From a checkpoint of a small sound classifier: norm layernorm.
Rows from expert 3 of block 3, named by matrix and row number. Rows with one number belong to one neuron. Each number is 500 + 40 x the weight over its row's rms, rounded and kept within 0 to 999. All counts start at 0. Numbers have three digits each. After the name is the row's rms in percent of the matrix's.
# up: expert up (model.blocks.3.mlp.up, 8x128x256), inputs 0-85
# down: expert down (model.blocks.3.mlp.down, 8x256x128, transposed), outputs 0-85
up.2 182:479225613496527464156405500501498500500498503502501505501501500500498500501500500501347499499500500499500500500500500612500503500500501500500501500499500500500489500501500500463500500500501503500569507500500500500500480477500500500500501500502499500499500501
up.6 045:475550504487444530378627501498486491501508495501487499501490498503496506489503497500839502500500499497501500500501500465497501499501491500500496496504506502500509499499499498500502503499500484574485506512497499501507499465493502497499501502501490491503498498
up.7 209:443215524503505499657216501500500505501503489499496495500501494500500500664499501500498500500499500500499500500500500528500451500500501502500500501500500500500502500500500500510500500500500502507524499505499500500501509500500498500500500501501510640502500500
up.8 227:480563472504494465501532500501493508499502504501500502501500500500499500495500500500514500500500500499498500547500500525501500500500311500498494500500500500500652499500500500484500500499500500299487495501508500500500500499500500500498500500493507502286500501
up.10 160:490896502543507503484497500504497503497520504501499513500499505499501499500501501501505499500501500500504500498500500386499501500500497500500499500500500500501502500501502501460498498502500500525502501499521500500500502501500500500502498502497503459474500502
up.12 230:411498515498500385496514503495498503501500497500501499502502500500501500498500499500504500500500500500506500500501499292500502500500501499500499500500500500501498500499500500473498500501501500500497507500500499500500491675500500500500501500502500508500500500
up.14 123:514570499501420514204553502499492500497363524501511505501498497501502499501500500500496500500500500502501501498499500506500501501500498498500500500499500500502493496502501501501499500500500499429438500495500503501501500501500501500499500500497497449491500515
up.19 121:501575508468504465500489468498497481501506494492670492500501496500499499490499499502571498499500500500461500497500500507498499500500506495499499507497500502493499496500630499500585501498500503504496500498500497500502497602500498503499500500501501502505501498
up.20 213:509504496697501500461505367499498495502520457483499500500502502499498500501498500499492498499500501501498500501500505506500500500500496506500504500481501500500511496500504500500602500369500499505500490500244500500500524475500500500499500500586499501501500500
up.28 194:452762524490497504489502500501504500498440501502499500500500501500504500943499499500543500500501500501506500503500499499500495500500499500500499503501500500500493502500502500498497500500494503499494487501503499500498552500500500500500498500466500500362500502
up.32 230:506420504426483502606435502504500531501500500499502497500500504501503500495500500501498507499500500499494500547500502442501500500501503500500500501501499500500504501498499500610681500500500502470500501499500500500500492501500500500500499499503493462227500500
up.33 053:455461491504481503439462503501487490510500494490498486501499500499338501481499499495505507500499500501489499501501500431495501497501483504496515503502503500499511505503499494415500500497501496515470496501499503498501486497502501499511499500504501422376498506
up.34 191:484504500544654509685431498499501502503499495496500504500500476500496500626499500501509501500498500500499500501500500450500508499500501499499503500500499500500770501499501500494502499502500501513502471497601501500500481499500499501510500500469497393498500500
up.36 245:630485499499501492490494258500499392501510579499499490498498504501500500564500498499500499524501500499501501499500492491500501500500500602500500500409501500498502499528502500504501500499500500695498501500500499500500500504500500500500499500499499499558500501
up.38 091:491771511537516502307494506542485504499505513503500515500489499500463501599500502502493500500501498501382500495500506475501500500500490499502502500500499501500486499499490500548499496499501491809506500501551503499501512495499497499493500500483531497501505498
up.39 222:489500507507469347499500516503502500564498501500501498501501500500534500502500500500509501498499502502501499505495501503500590500502191495500503500501500500501498501497500500504500499500500518441500521500501501500500501500500500500500500500500498496501499500
up.41 147:472474523507486485516500500498502500500500455501493501500500478501500501499500500501500497498502500503467500499501500617500496501500494500501500500504500498501388500500502500496500501501500500507239502502499501501497503501500500500500499500504491532317500501
up.44 180:281533486484498498496482500481500500499500500500500497500500499501465500499500500500400499500500500500499500500500501462500500500500504502500497499500500500500467499499498500467501500500500499501500499500501500500501528500500500500500500500500499502541500499
up.45 202:946495508506540500510497500499499492500500497500500498500500501500498500501500501499495500501500500499498500500500500511501500500500502500500502501501501500500554500500500500497502499497500500512498500503502500500501470498500501500501500500500440500513500501
up.50 206:513498534550499498476499502500494504498498497502497525501497498500490500559500500502465501500499500497734500329500501552500497499500551497500493500503498500500495500500499500425495500501500499510504506502502499499500509512500501500500499501501491501701500500
up.52 146:501499496504509494519510500422499507499500500499500499501510512500500500488505501500497502501500500500396500502501501506500500500500784506500500498499498499500350500500495500499499506491500501509478498496344500498495505501500500500494501499500643528588500502
up.53 170:735498543504493527521489498496501524500502501498500497501499555499500499500501499501500505500500500499510500500499501758501498500501501499497498501493500501501569500499490500523500499500500502399533485500500499499500513501500499500499499500498502501511501501
up.54 226:510501503511500504433592500500497505490501668500499501500498520500504500497500501502489499500500499500500500496500501504500500500501502500500500500501499499500514497499492500446499499501500500512753633501495503500500490499500500500499502502500503501503499500
up.59 198:405502543548508418539797500500514501500500438501498502500498497500496500501500500499501504500500500500498500499499499581502500500500502470500499499502500500500495500500500500502500500503500500500498505497501500500499505516500499500502500500499501500501500496
up.60 121:525506502499497512506506487498504497505500493500499499500500489500486500506499501503505498500503500501502500498501501511499503500500495500501502500499499501499500498499494500289503502501501495089449501500500499501500528505497500500505500500501500500495500502
up.62 018:232500499499483502480500498501499502504500500500498495500500506500501500501501500499497501500499500502499500498500502505500500498500499500500504504501500500500510499501499500502500500499500500494487503501500501500506497499500499499511500504499501499497500504
up.64 097:655601488169619499506531507504514497505490502493505520538500435501509498496501502499499500500499499499341499499500503487500500501501499505499497501501500501502627509486494502471500502501497511518513385496492493500499504491501501501500500498499491499505499467
up.70 202:504502488496501379442498506500502498500500502500566497500503498499242500536500501501521500500500501500475499500500500536498499501500502499500501500500499500500507498499500500494533500499499500513508501497501497500499551501500500500498563500503508494509499500
up.71 078:966516576515528486436463499499492541500494508499509500498499514500516498477497501497502498500502500497508500489499497508499502499498498496501502508514504499497652498505515500474496490500503492587490529470497502500502546501499504495514500502487451524500499506
up.72 203:502495499504435496496498498501503591484502497502481468500500500499503500492500498500474500500500500501531500498500500497500399498500499504501500499535500500500502500498498500499500499498499500498465500501501500500499496480500500500500500501502511499506500496
up.73 085:541749498528515499195506493510498513501519597497495501499496702501506501502499501496488499500499501501500500529499503495501503500498498502496501500503500498498500497506501500479510502500498516740502502503502498500495499505501500500502497497497500500522498501
up.86 080:374495298501434512507480492501500515491503503500500492500500504501504500502500500500498501500503500498525499497500508518502521499500503500500504501507495501498516497504500500505500500501502498322499504497501500500499635494501500500499495500492461457505501495
up.87 011:479523504467501432500505496505494499498506516503503503502496505500497500501499507495483500500502499510498500510498504439502508500498516501497501499500505499503495499509495504488509496502504511501492511499495503500498470490500497500499494492498499505536500496
up.88 189:486388528095490565509500499503501495501500511501499500499500500502501500522500501500498499500500500501491500501500499536499500501500498501500499502501500500500497502501500501490485500605500501518500503500500499501500503514500500500500500500494519510347500505
up.93 229:684844660537501500707498510499498506496499500500500511500498498501500500494499499500554501499503500500502500500500500501501500500500501498502497500501500500500408499500502500532499499503500500207470507498499500500500427504500500500501500501503503501500500500
up.96 066:468492471502503664521471501495500516496497497500450483501500509500493501477500502497517494503496499500501504503500535506502508505503493500502499492508498496488491485513483502344471496500502486502527521499494501503496500506489502499502501500500500502531493496
up.97 108:495498426331413539501501499498510499500503496500501500500500499501502500487500501501521500498501500502521500500500499451500501502500527500501503501503500500500341499504532500499500502500500503671501505495497500499498505525500500500502503500505491245508500499
up.101 075:497522357398538518440272534500499494496485501500504501500493499504487501498502503492502499503500500502490501502500499350502499500501491503479500501508500502498483502502498499509508501503503499404515499501507506500501499483500497499499499495497468512499500504
up.104 217:431501471492506493500483501500499397502500497497500501502500498500500500493500500501506500500500501500475500509499499530500504500500500499500505502499500500502500501500500500500468500500500500502506500502500500500500624501500500500502499501498505484498500500
up.105 158:499509498522515584511586409497475505500504499513499494498489502500502498499499499499505495501501500500497500442500499480496502499500507504500503501501500505500470500501497500552502499506503499524508587507500500501539501463499497500507500500500511498502500500
up.106 198:425272487448499485495439506504502501500505504501500499500501501499499501494500499500500499500501500503482500505499500594498500500502498501499500499506500499500504496500500500494500501498500498784498495502502505501498473457498500500500501501501503493506500500
up.111 240:500519548513498497495531504500483535500500495501502507500501501500499500500500501500467500500500500500500500496500499504500499500500499497500500500502500500501498500500500501510500501500500500503498505500498500500499495503500500500499500500501497501529500369
up.114 173:493499579499502540831390501500500503496497501500499500500502500500491500484500500499687500500500500504539500500500500381499501500501496501500501500501502499500499497499503500511529500500501501485491518499500501500500506547500500499500501500500498500497500500
up.121 188:497433494489424500494506490503498503496501502500477504500496497500508500273499501502499499500500499500459500500500501449500499500499496499500500500500500499500514497502500499467496500500500501506511516502501503500499490501500500500499501500501508502797499500
down.2 249:497250499682556498496606500500494500500500500500500500500500500500500500500500500500500500500500500500500500500500500611500500500500500500500500500500500500500477500500499500485500500500500500506518500500500500500500500500500500500500500500499502500486500500
down.6 041:500501487522478475499471500500504502501499500504500500500500500501499500520501500500482501500500500500502500497500500445500500500500500500505498499501500500498165499500510500561490500502500499305498500500499503500500494500500500500499500500491478501506500503
down.7 233:529495503210543518350567500500501500500500500500500500500500500500499500499500500500501500500500500500501500500500500510500500500500500500500500498500500500500552500500500500483501500500500500495497500500501500500500500500500500500500500500500513500499500500
down.8 154:307498502683474636486505500500548501499500500500500500500499500501500500511500500500395500500500500500500500498500500604500500500500500500500500501501500500500482500500500500490500500500500500503501500500498500500500497500500500500501500500499504501500500500
down.10 164:409706494496489597446467500500498500500500500500500500500500500500503500377500500500499500500500500500499500500500500590500500500500500500500500500500500500500438500500500500501501500500500500503527500500500500500500500500500500500500500500499503500628500500
down.12 241:426505500530390511293571500500497501500500500500500500500501500500501500499500500500500500500500500500501500500500500521500500500500500500500500499500500500500402500500500500498500500500500501500499500500500500500500495500500500500500500500500509500496500500
down.14 106:319693498527518578512526500500510504498501500500500500500500500500499500489500500500500500500500500500500500499500500478500500500500501500500499500500500500500454500500500500450500500500500502478502500500501500500500499500500500500500500500500479504485500500
down.19 087:394507502539284497451326500500536498500501500499500504500479500499498500478500500500482500500500500500500500502499500396500500500500497500500500499500500500500384501500494500344498500500500496515521500500500500500500498500500500500501500501497510491513500501
down.20 233:506369499563515508857447500500499499500499500500500500500500500500500500492501500500457500500500500500500500500500500380500500500500500500500500500500500500500652501500501500439500500500500500498519500500503500500500500500500500500501500500478507499497500500
down.28 146:499562551630527353496344500500504500500500500500500500500500500500500500391500500500500500500500500500500500501500500446500500500500500500500501500501500500500509499500498500506502500500500500493303500500500500500500502500500500500500500500500511500511500500
down.32 149:534390695446421708533531500500502499500500500500500501500499500500500500500500500500502500500500500500501500500500500466500500500500500500500500500500500500500508500500501500477488500500500500499499500500500500500500500500500500500500500500502426500502500501
down.33 031:831445439544457367604325500500504498499497500503499501501496498498498501510498500498500501500500500501493499505500500766500500500500501500499503499499500500501646499500500500521529502500500502505468499501499497500500510500500497500501500500504532500473500502
down.34 237:271517502671522098572532500500502500500500500500500500500500500500501500499500500500502500500500500500500500499500500433500500500500500500500500501500500500500512500500500500469500500500500500501500500500498500500500502500500500500498500500501596508473500500
down.36 224:465507500480455481671462500500500502500500500500500500500500500500500500495500500500503500500500500500500500501500500500500500500500500500500500500500500500500491500500500500496500500500500500493486500500500500500500501500500500500500500500502457500553500500
down.38 066:490533492473675466475606499500512499503500500499500500500502500500503500496500500500492500500500500500503500496500501512500500500500500501500500501501500500500268499500501500316487501498501500447505500500492502500499487500500501500500500500503477500500500500
down.39 246:442512500496500772415683500500501500500500500500500500500499500500500500496500500500500500500500500500500500499500500607500500500500500500500500500500500500500393500500500500444499500500500499498502500500500500500500500500500500500501500500501563500502500500
down.41 140:366597502596511445846436500500505498502500501500500500500500501500481500531500500500499500500500500500500500501499500508500500500500500500500500500500500500500736499500500500597500500500500500500527500500502500500500507500500500500500500500500503492554500501
down.44 316:559472500482474454551559500500501500500500500500500500500500500500500500500500500500502500500500500500500500501500500561500500500500500500500500500500500500500494500500499500509500500500500500512499500500500499500500500500500500500500500500500501500493500500
down.45 223:504417504500595506500493500500502501500500500500500500500501500500500500509500500500501500500500500500500500500500500501500500500500500500500500500500500500500495500500500500491499500500500500449503500500500499500500500500500500500500500500500503501503500500
down.50 182:511522499542460479454497500500515500500501500500500500500502500500500500500500500500566500500500500500501500505500500557500500500500500501500501500500500500501425500500501500498501500500500501497425500500500500500500500500500500500500500500500505500500500500
down.52 114:434404471508623456491498500500482503500500500499500500500499500500500500487500500500498500500500500500512500503500500501500500500499499500500500500501500500500531501500499500482530500500500500497497501500501500500500499500500501500500500501500500491448500500
down.53 145:508637501501502525462594500500568500500500500500500500500500500500501500496500500500509500500500500500500500500500500575500500500500500500499500500500500500500503501500500500532496500500500500510492500500501500500500500500500500500500500500501511499363500500
down.54 242:465430498508267501730473500500533500503500500501500500500500500500501500500500500500439500500500500500500500500500500690500500500500500500500499500500500500500503500500500500434496500500500499506485500500500500500500522500500500500500500500500511500482500500
down.59 205:451574500558535529813490500500497500500500500500500500500500500500500500506500500500495500500500500500500500501500500627500500500500500500500500500500500500500501500500500500263500500500500500499500500500501500500500500500500500500500500500500497500664500500
down.60 138:901537501557658488476475500500505502498500500500500500500502501500502500501500500500581500500500500500499500508500500491500500500500500500502499501500500500501507501500501500531498500500500501512553500500500500500500497500500500500500500500502500501546500498
down.62 014:901500500503512502496715500500500498500500500500500500500501500500499500321500500500495500500500500500501500499500500498500500500500500500500500501500500500500516500500501500497500500500500500492497500500499500500500494500500500500501500500499499500497500500
down.64 078:501499499497720495500462500500487498501500499501500499500476499500497500503500500500486500500500500500502500500500500501500500500500500499501500501501500500497502498500501500493498500500500499500587500500504502500500506500500500500503500500499496500746500504
down.70 142:409567495545856473538502500500498502499500500500500500500500500501509500498500500500512500500500500500500500500500500443500500500500500500500499501500500500500395500500501500495501500500500500500497500500499500500500498500500500500500500500501501501485500500
down.71 073:493518460485722470502618500501492496501499501501501501500500500501500500496500500500500500500500500500505500502500500604500500500500498500499500494500501501499485500500500500500505500500501499452501500500505504500502498500501501500499500501501769461616500501
down.72 102:594491501513384700466485500500504499500500500500500500500493497500499500498500500500501500500500500500500500498500500672500500500500500500500500500500500500499521500500502500368495501500500496501520500500500500500500507500501500500499500500499495501545500500
down.73 080:439798493515508505478511500500479498501500500502500501500503499500496500539500500501548500500500500500505500499500500515500500500500500500500503501500500500500387499500500500677504502499500499288504500500500501500500504500500501500500500500500553494494500499
down.86 091:587501511497538380045290500500498501499501500500500500500515500499488500509498500500486500499500500500500500500500500507500500500500500500499500499499500500500522500500500500566502499500500500535498500500500504500500486500500500500499500500493513500631500500
down.87 035:500500500500498499499501500500499499500500500500500500500499500500486500499500500500840500500500500500500500500500500500500500500500500500500500500500500500500501500500500500614500500500500500499502500500500500500500500500500500500500500500500502500499500500
down.88 191:533373499625405641509483500500500500500500500500500500500500500500500500500500500500496500500500500500500500500500500339500500500500500500500500500500500500500754500500501500507500500500500500531498500500500500500500501500500500500500500500499499500474500501
down.93 250:999440499506400502693548500500494500500500500500500500500500500500500500500500500500500500500500500500500500500500500504500500500500500500500500500500500500500498500500500500501500500500500500492572500500500500500500500500500500500500500500500498500378500500
down.96 064:502413495484502493491473499500490501500499500501500501500502500501491500455501500500497500500500500500506500500500500504500500500502501500500499501500500500501306501500500500748512500500500496493338496500498495500500498500500501500505500500504313499228500500
down.97 118:506448497247507682288496500500488501499499500500499500500495500500499500499500500501486500500500500500499500500501500501500500500500500499500501501500500500500668500500499500476500500500500501498487501500500500500500500500500499500499500499502491503498500501
down.101 062:505448402532354495372501499500500508499499499500500500500502498500480500412499500500503500500500500500474500500501500502500500500500502500500500504500500500499570500500500500490499500500500498511587500500499497500500500500500501500500500500500498503493500502
down.104 173:325500502477499476412826500500518502500500500500500501500499500500501500507500500500500500500500500500499500499500500579500500500500500500500500500500500500500508500500501500499498500500500499501505500500500500500500499500500500500499500500501483500504500500
down.105 160:344568503503501476349688500500510502500500500501500500500500500500500500502500500500499500500500500500501500501500500496500500500500500500500500500500500500500479500500499500597500500500500501498473499500500500500500500500500500500500500500500491502495500500
down.106 178:520236500736416548538521500500459500500500500500500500500500500500507500503500500500502500500500500500500500500500500467500500500500500500500500500500500500500630500500500500502501500500500500497500500500499500500500499500500500500500500500500487500590500500
down.111 274:499358500501433887494522500500506500500500500500500500500501500500500500495500500500498500500500500500500500500500500498500500500500500500500500500500500500500490500500500500439507500500500500500504500500500500500500500500500500500500500500500382500465500500
down.114 206:615492522423242220547502500500504500500500500500500500500500500500528500500500500500497500500500500500500500501500500423500500500500500500500500500500500500500480500500500500558500500500500500505504500500500500500500500500500500500500500500500498499505500500
down.121 157:452546500420807345599410500500496501499500500500500500500501500500500500498500500500333500500500500500500500500500500491500500500500500500500500500500500500500538500500500500430500500500500501504502500500500500500500484500500500500500500500500499500734500500