A small sound classifier, trained from scratch: norm layernorm, layers 10.
Rows from block 3 of a small sound classifier, named by matrix and row number. Rows with one number within an expert belong to one neuron, the router's apart. Each number is 500 + 40 x the weight over its row's rms, rounded and kept within 0 to 999. All counts start at 0. Numbers have three digits each. After the name is the row's rms in percent of the matrix's.
After each expert's rows are labels from the 100 clips, of 14848, where the router gives the expert most weight on average: "responds to" is what is common among them. Only what is clearly more common there than usual is listed. The data: read English sentences (LibriTTS-R).
# router: router (model.blocks.3.mlp.router.weight, 8x256, trained with AdamW), inputs 172-255
# up: expert up (model.blocks.3.mlp.up, 8x128x256), inputs 172-255
# down: expert down (model.blocks.3.mlp.down, 8x256x128, transposed), outputs 172-255

# expert 6
router.6 103:470504487452473527479490528421525462567479468477530475537513432514486484468581497470558527501518486526479538387439448587525486585447511492515512518477542513461513485486489518517484513483435544479450502538495589488493565423499433476470513522461505510524
up.97 012:499504500517501499496505502499499500492500500499504507502501471512508472466496506507501502494506492499495502231504498477498501497495508491502494511500498513487502524494502502499501499499500493498483510517500509499497498461496498501485452500498497500499
down.97 027:500500500499500500500500500500500501500500500493500500500500859500500499501500500505499663495568499500492499506500501500500500500501499500500291500500500500500500500500500500500500500500500500500500500500500500500500484500500500500491540500500500500500
up.106 064:487503469455495501500483508504465478506495502493511502502518494505499662495495498499495504478514497490485495513500509520525496484495502520500502491499501455674507497495502476497498498498495504505498509524500502500498501537498545494865481502503503501503
down.106 073:500501500757500500500500501500495495500500500472500500500501091503500500488500499512501271498454532500489523514501503500500500501500489500500499506500500500500500500500500500500500500502500500500502500501500500500501550479500500499480372500506500500500
up.108 430:500500501379500501500499499500499494500500500498501498500500492510499499497509501499515499499477499501501503503502500502500500500499500501500497500500500496497283500500500500500500500500500499500539505505500500501500500495500500500512537500501500501501
down.108 480:500500500640500500500500500500500500500500500500500500500500499500500500512500500431222578326499440500508499498500500500500500500500500500500500500500500500500500500500500500500500500500500500500500500500500500500500319514500500500500495500500500500500
up.111 183:500500499562503500499490508512496501499500501503498498502500415412500503547456499542535485449492455495497498496502501505500503499506505496501500492500500510539512506500500499499500502500502497498499499512500500500505500484498505498495547500501504499502
down.111 222:500500500641500500500499500500500499500500500504500500500500252500500501871500500524313520340303529500496500480500499500500500500500500500500500500500500500498500500500500500500500500500500500500500500500500500500500500536500500500501435500500500500500
responds to: voice: female

# expert 3
router.3 115:575531583426456472494479509518463551504502532533493486496582459549528570549505454445540563480438436506510428555529482520556523486500536528495514451464487488482541461465499434480511486496471500513519467508491442499450465534517515467539524475497493477531
up.32 230:500500498500500500499500500502497499500500500479499505500499517502500451431332520500496497467500499500501499501500501500503498500500502490500499508500500501501500501497500500500500500502501498499501525524501500499500500501499501500499502501491502500490
down.32 149:500499500693500500500500500500503500500500500491500500500500492501500500630500500498506514507335469500501502504500500500500500501500500500500507500500500500500500500500500500500500500500500500500500500500500499500501400453500500500493433500500500500500
up.33 053:482500495499499501496502501499515505499509497491501501485499539491496498458503506403347499499500500504497494492490499464500501499498506585501499519501499493494495504484502507501500503500500498500518524498500523500497499507497498499506503503499498504499
down.33 031:494501501612501500500496501499499496498500500532499500500508449497501501394500494499526518504500493497499483528499488497500500500500500501499487499500498496500505500500500501500500501498500500500501500499499511500504446466498500500501332500509498501500
up.34 191:499500502583502500497504501500510503495499500502500501500500510513484501498487501527578494498496498499606499501501504494498502500501346504500501500500500583503493499499500501500500412501499493501502497536501500500500495498500501500278505500500499500497
down.34 237:500499500480500500500500500500499498500500500498500500500500500501500501497500500497542648440472500500500503493500501500500500500500500500500500500500500500501500500500500500500500500500500500500500500500500500500500510500500500500522531500501500500500
up.36 245:500500500556498500500500495502501500500499500454499500500500501498501497490501499494519496500502500497501501499500500502499499501501501504500501273500501499573532500500501501501500500500500500500502504264500499499500502500501502500388500500500502500503
down.36 224:500500500368500500500500500500501500500500500503500500500501506500500500670500500509237624536447484500527499611500500500500500500500500500500501501500500500495500500500500500500500500500500500500500500500500500500500498510500500500504661500500500500500
responds to: voice: female

# expert 1
router.1 078:450467449470481445509479407521501494499428475566448511560487469482523486456493496452480518492411507503540492468564615569545373536563467503474547551554493529506503542535575574534503545560452543534490490526503521519508534493476517508524533539485557471517
up.99 050:503501492479501490500501458505484486496486498491490499497500482458512510461482479478644629483568495477490481503514477495498502489512468502507502390503498509541503502516498498507504516499519500495576508509501497500516492595505520507832390507509506515503
down.99 055:499498500504501500501500500499500500501501500499500500500499426504500500657500503422524499601564513501540560451500500500499500500499491500500464498500500500498497500501500500500500500500500500500500500500500494499499569505499497500811385500507500500500
up.101 331:500500498494500499500499496500500501500500500506500497500500518498500500748499500482518499485481501502503500501502505500501500500502497500500533511500500508537493498500500500500501500500499502501512505503500500499500500495501513500512564501500500499499
down.101 327:500500500520500500500500500500500500500500500487500500500500487500500500425500500448538496428602503500505512515500503500500500500500500500500500500500500500500500500500500500500500500500500500500500500500500500500500480500500500500464527500500500500500
up.105 234:501500485389500499501473498481548498504499500707500497499498501491492515613496495552494488476438490481496451485502511496501498499502499496500499632502500490494474500499500500500498503500488501499572433502500507501501497493490514500514463501496516499499
down.105 275:500500500539500500500500500500504500500500500561500500500500495501500500514500500497487419405562582500502517456500500500500500500500501500500501499500500500501500500500500500500500500500500500500500500500500500500500490500500500500384462500500500500500
up.108 007:494500499492500499500495504499505501495500498505500500499500496509501479486528501481459494525511518502499501499498501480499499500500498500499500507501501501481500518500499501499499499502500499501489502497499500501500500499499496500467497500502499501501
down.108 008:500500500486500500500501500499501500500500500618500500500500468500500500552500500504493526228499500500498381514500500500500501500500500500500499499500500500500500500500500500500500500500499500500501500501500500501501476499500500499502499500500500500500
responds to: voice: male

# expert 5
router.5 103:584482495577517483520521518566424543443529555406571479490499588510472442523477574529481501456521566471520480490514550446508531503523516485513437454460477449457523509472510471485539493538520495546484493458509457512446565569537484493473489512489497487484
up.96 062:513502631466506505504502473484477504516500497512502491512505494482515411483551508511566522524500523503501507538482502477498499501492504503500453501490503486485538494494495486499500485494491505507493530477495492499500507552496495500546389501502488496500
down.96 069:500500499490500501501500500500499485500500500487500500499500509501501499512500503705516658276510514500530545483500502501500501500500496500501483496500500500495498500500500500500501500500500500500502502502500502502507498483500500500544511500496500500500
up.98 016:500501504501501499500500500500496500511500500505500499501499501497502499655501502495505499500500499500502500499500499497498500500500501500500496479501500497504506500499500500500500498500500502501501501462500499500500500500500501500268518500505496500500
down.98 014:500500500497500500500500500500500499500500500341500500500499219502501500508500500535474422480483496500499478509500503500500500500499499500500440502500500500503500500500500500500500500501500500500500500500500500500498673503500500500381499500642500500500
up.99 109:485500502501500498500499501494496513502503500512501502499499508475507504494482508502980493502512507514501543489499496517504512503504506529499496504499503486502501499500510501500501498498497500508481493503500501497478495473500501500496480496499508499495
down.99 113:502500500612500500500498500498502500500500499481500500500493498515500503541500498499295514309500511500504473517500500500500499498501500500500500500500500500500498500500500499500500501506500500500500500499500503500504503502500501500703593501490500500500
up.100 048:500501339536492507496529507485738501483503499436504510502501627577494500482494503537504503534520514500526508480505536503506497512500494495499521473496499496518545508500500502501491616506491501493496473585501518501506505482498499500612438507491445500500
down.100 058:504500498532500500500497500500495502501500501723500500500500477495498498547498498212455512521385517498524462478500490499500499498501498500500500499500500500500497500500501499500500500495500500500500500500500503499499313554499501500508481500494500500500
responds to: voice: male

# expert 7
router.7 112:494474559588528554528530502464581559519516522531462555498486523570490501570500488549476452532598499490481575504484482436442490489478499484538444514465483466487470543485465465508487499495528439475482535484489442464478469459457471540413464505500482486476
up.91 228:502500502501500501500492500536500500498500500542502502500500515509503498446520500379478188432493494495496495497499498488500500501505498500501500499500501500499500500503500500500500495500500498500500502498500500499501502501497504500502492499498499500500
down.91 224:500499500396500500500500500500500502501500500499500500500501506500500499721500500551506499667475504500492454494500500500500500500500500500500497500500500500498500500500500500500500500500500500500500500500500500500499600501500500500585848500502500500500
up.92 224:502501500500500499500500498498500500503500500341500497500500524500502495299507501482856496495502502507514505502502505501502503500498504500500494493500500590505500498500498498500500500501498501501483488495499498500501501498500500500504498500505500500504
down.92 161:500500500500500500500500500500500501500500500500500500500500511500500501494500500453507578507334463500480492512500502500500500500500500500500499501500500500501500500500500500500500500500500500500500500500500500500500500576500500500489505500501500500500
up.94 170:500500516492502499500502501494640497501500500451501501500501569499507500452508502496675508534496500498509495512502504496503499502502496498499499500500503499498499499501501506499500497500498501502486501499499498499501503513500500501526294498497489501497
down.94 202:500500500540500500500500500500500500500500500606500500500499498500500501680500500497086436495698566500503478494500501500500500500500500500500501500500500500500500500500500500500500500500500500500500500500500502500503492493500500500482459500500500500500
up.96 020:500501500502500500500500500494504502500500500498500502500500443511501511999429489511499492501489497499500499505500501499498498503500504500498498499501500500498501506495500499500498498500501500500504294506500493500495500498500500498486508500497500500500
down.96 023:500500500186500500500500500500502500500500500501500500500500616501500500504500500506500520418494509500509393511500500500500500500500500500500500500500500500502500500500500500500500500500500500500500500500500500500500495495500500500535503500500500500500
responds to: voice: male

# expert 2
router.2 079:520513518460511525513490493557481453486488507471471481420464511499458484494441462507583499510473514485476546555523521485456555508508474495494503478477500536536454485508474542493506468541503490479516460512513484591523514549494517456471456457551475477507
up.28 051:503492502541492500502515435469493492502505502489494485503500446373464539503510505614515569643495489511486500451502508542506501502503537512500471518501502444503513512494504506505500517500495500498557497526500499500496493467508500500375387491503482499520
down.28 048:499498500478500500500499500501490499498500500542500500500500444500499495435500500544324310569465481500494497477500499499500501501500499500500491500500499500500502500500500499500500500503500500500500500500500500500502498464504500500405520501513500500501
up.31 007:500500488513501500499500493499502500499500499503499501499500495497497501461500523512504503501501500500495502496499500496500499498501496499499507510500501497507499504500500499500500506500501500499510501501501500500500497500494502500999516501501498499502
down.31 007:499500500505500500500500500500500500500500500500499500500500503500500502495500501498521501480496502501503512500500500500500499500500500500500491500500500500501500500500499500500500500499500499500501500500500500500499483526499500500509482499496500500500
up.35 042:498500489443498504499494500498500501497510503451501518496496481455493500181471533496499528586546499499471489528502482465492502506489493535495483441502500474498513506494502498500494492500492493503505492534500502497500488515475498493471366498504504519494
down.35 032:496500500529500502500500500502469495498500500486500501500503688502497502490498492548402504412584514497501608422500506499499501499500497500502511516500500503506497500500501500500503500498500500500500502500500501500500490495500501499490615501499499500500
up.38 091:497499500514497495501499503490502500498497506498501500493514489500498538477519511500518493503490500501471500548493496486496507493497478457502507534498499487508502515499499499500499503500499498500522497563501499501504434466500500508560512500512506500501
down.38 115:502499500740500500501499500502506501500500500521500500500500495502500500506500500527514483408492723500473551421500499501500500500500500500500499493500500500498499500500500500500500500500500500500500500499500499500500521490500499500532501500507500500500
responds to: voice: female

# expert 4
router.4 100:520527442585514486556480580479555604499558518520520528504488492512544509542508475591433485479535545549503516532517545487463502490500458462495476512490528466544500523508477423475537510497545482496500497516488499462556400512470511487489522542447471489465
up.35 048:505504493451500498502494500488522501496506498533493506494500482508500495262524499505476483417492500506513501523501500495494527499499493513500487545499498478484474499495497500500494486500489481499404501491500494497503497496495499498282392500500497499492
down.35 053:500501500621501501500500500501496500500500500513500500500503463501501503546500499597496545513483494500474503495500495500500500499501500500500509497500500500503499500500500500500501500500500500500500500500500501500500603456500500500506495500499500500500
up.36 231:500499505498498500500501499497497500500499499422502501501499623501492501371435499441531507497454501491503499500500500396509499502500497500501501490500500489495492501500500499501501500501503502501268501488500498500500500501501498501479544499498500500497
down.36 414:500500500806500500500500500500477500500500500485500500500500502500500500499500500504479677378494295500501550506500501500500500500500500500500501500500500500500500500500500500500500500500500500500500500500500500500500531501500500500497524500500500500500
up.49 034:495495489472499501500506487502509522494493499542490504498500409510536499503495513478462489487468496500508515514504512506499505503506496501500504689502500500515477499498501505499499508500498512491479711477500501500498502507497506497425491500497500500502
down.49 046:496500500482500500500500500499507500500500500522501500500500476500500500503499499967509494586517506499518489486500492501501500501500505500500503490500500498501501500500500500500500500500500500500499500499500500500501498448500500500503500499493500500500
up.50 120:500486502469500497498505501495502500491500509499498500501500512407495122478493530507531504592458496496503500507497474513476500500499503504501499503503500550501483497489501500500499498500495503501531510501499497500485497497511505509479501493500499498500
down.50 087:500501500499500500500500500501498501499500500496500500500501512498500501418500499826512492583495526500455494501500501500500500500500500500499502499500500500500500500500500500500500500500500500500500500500500502500500511503499500499567460500499500500500
responds to: voice: female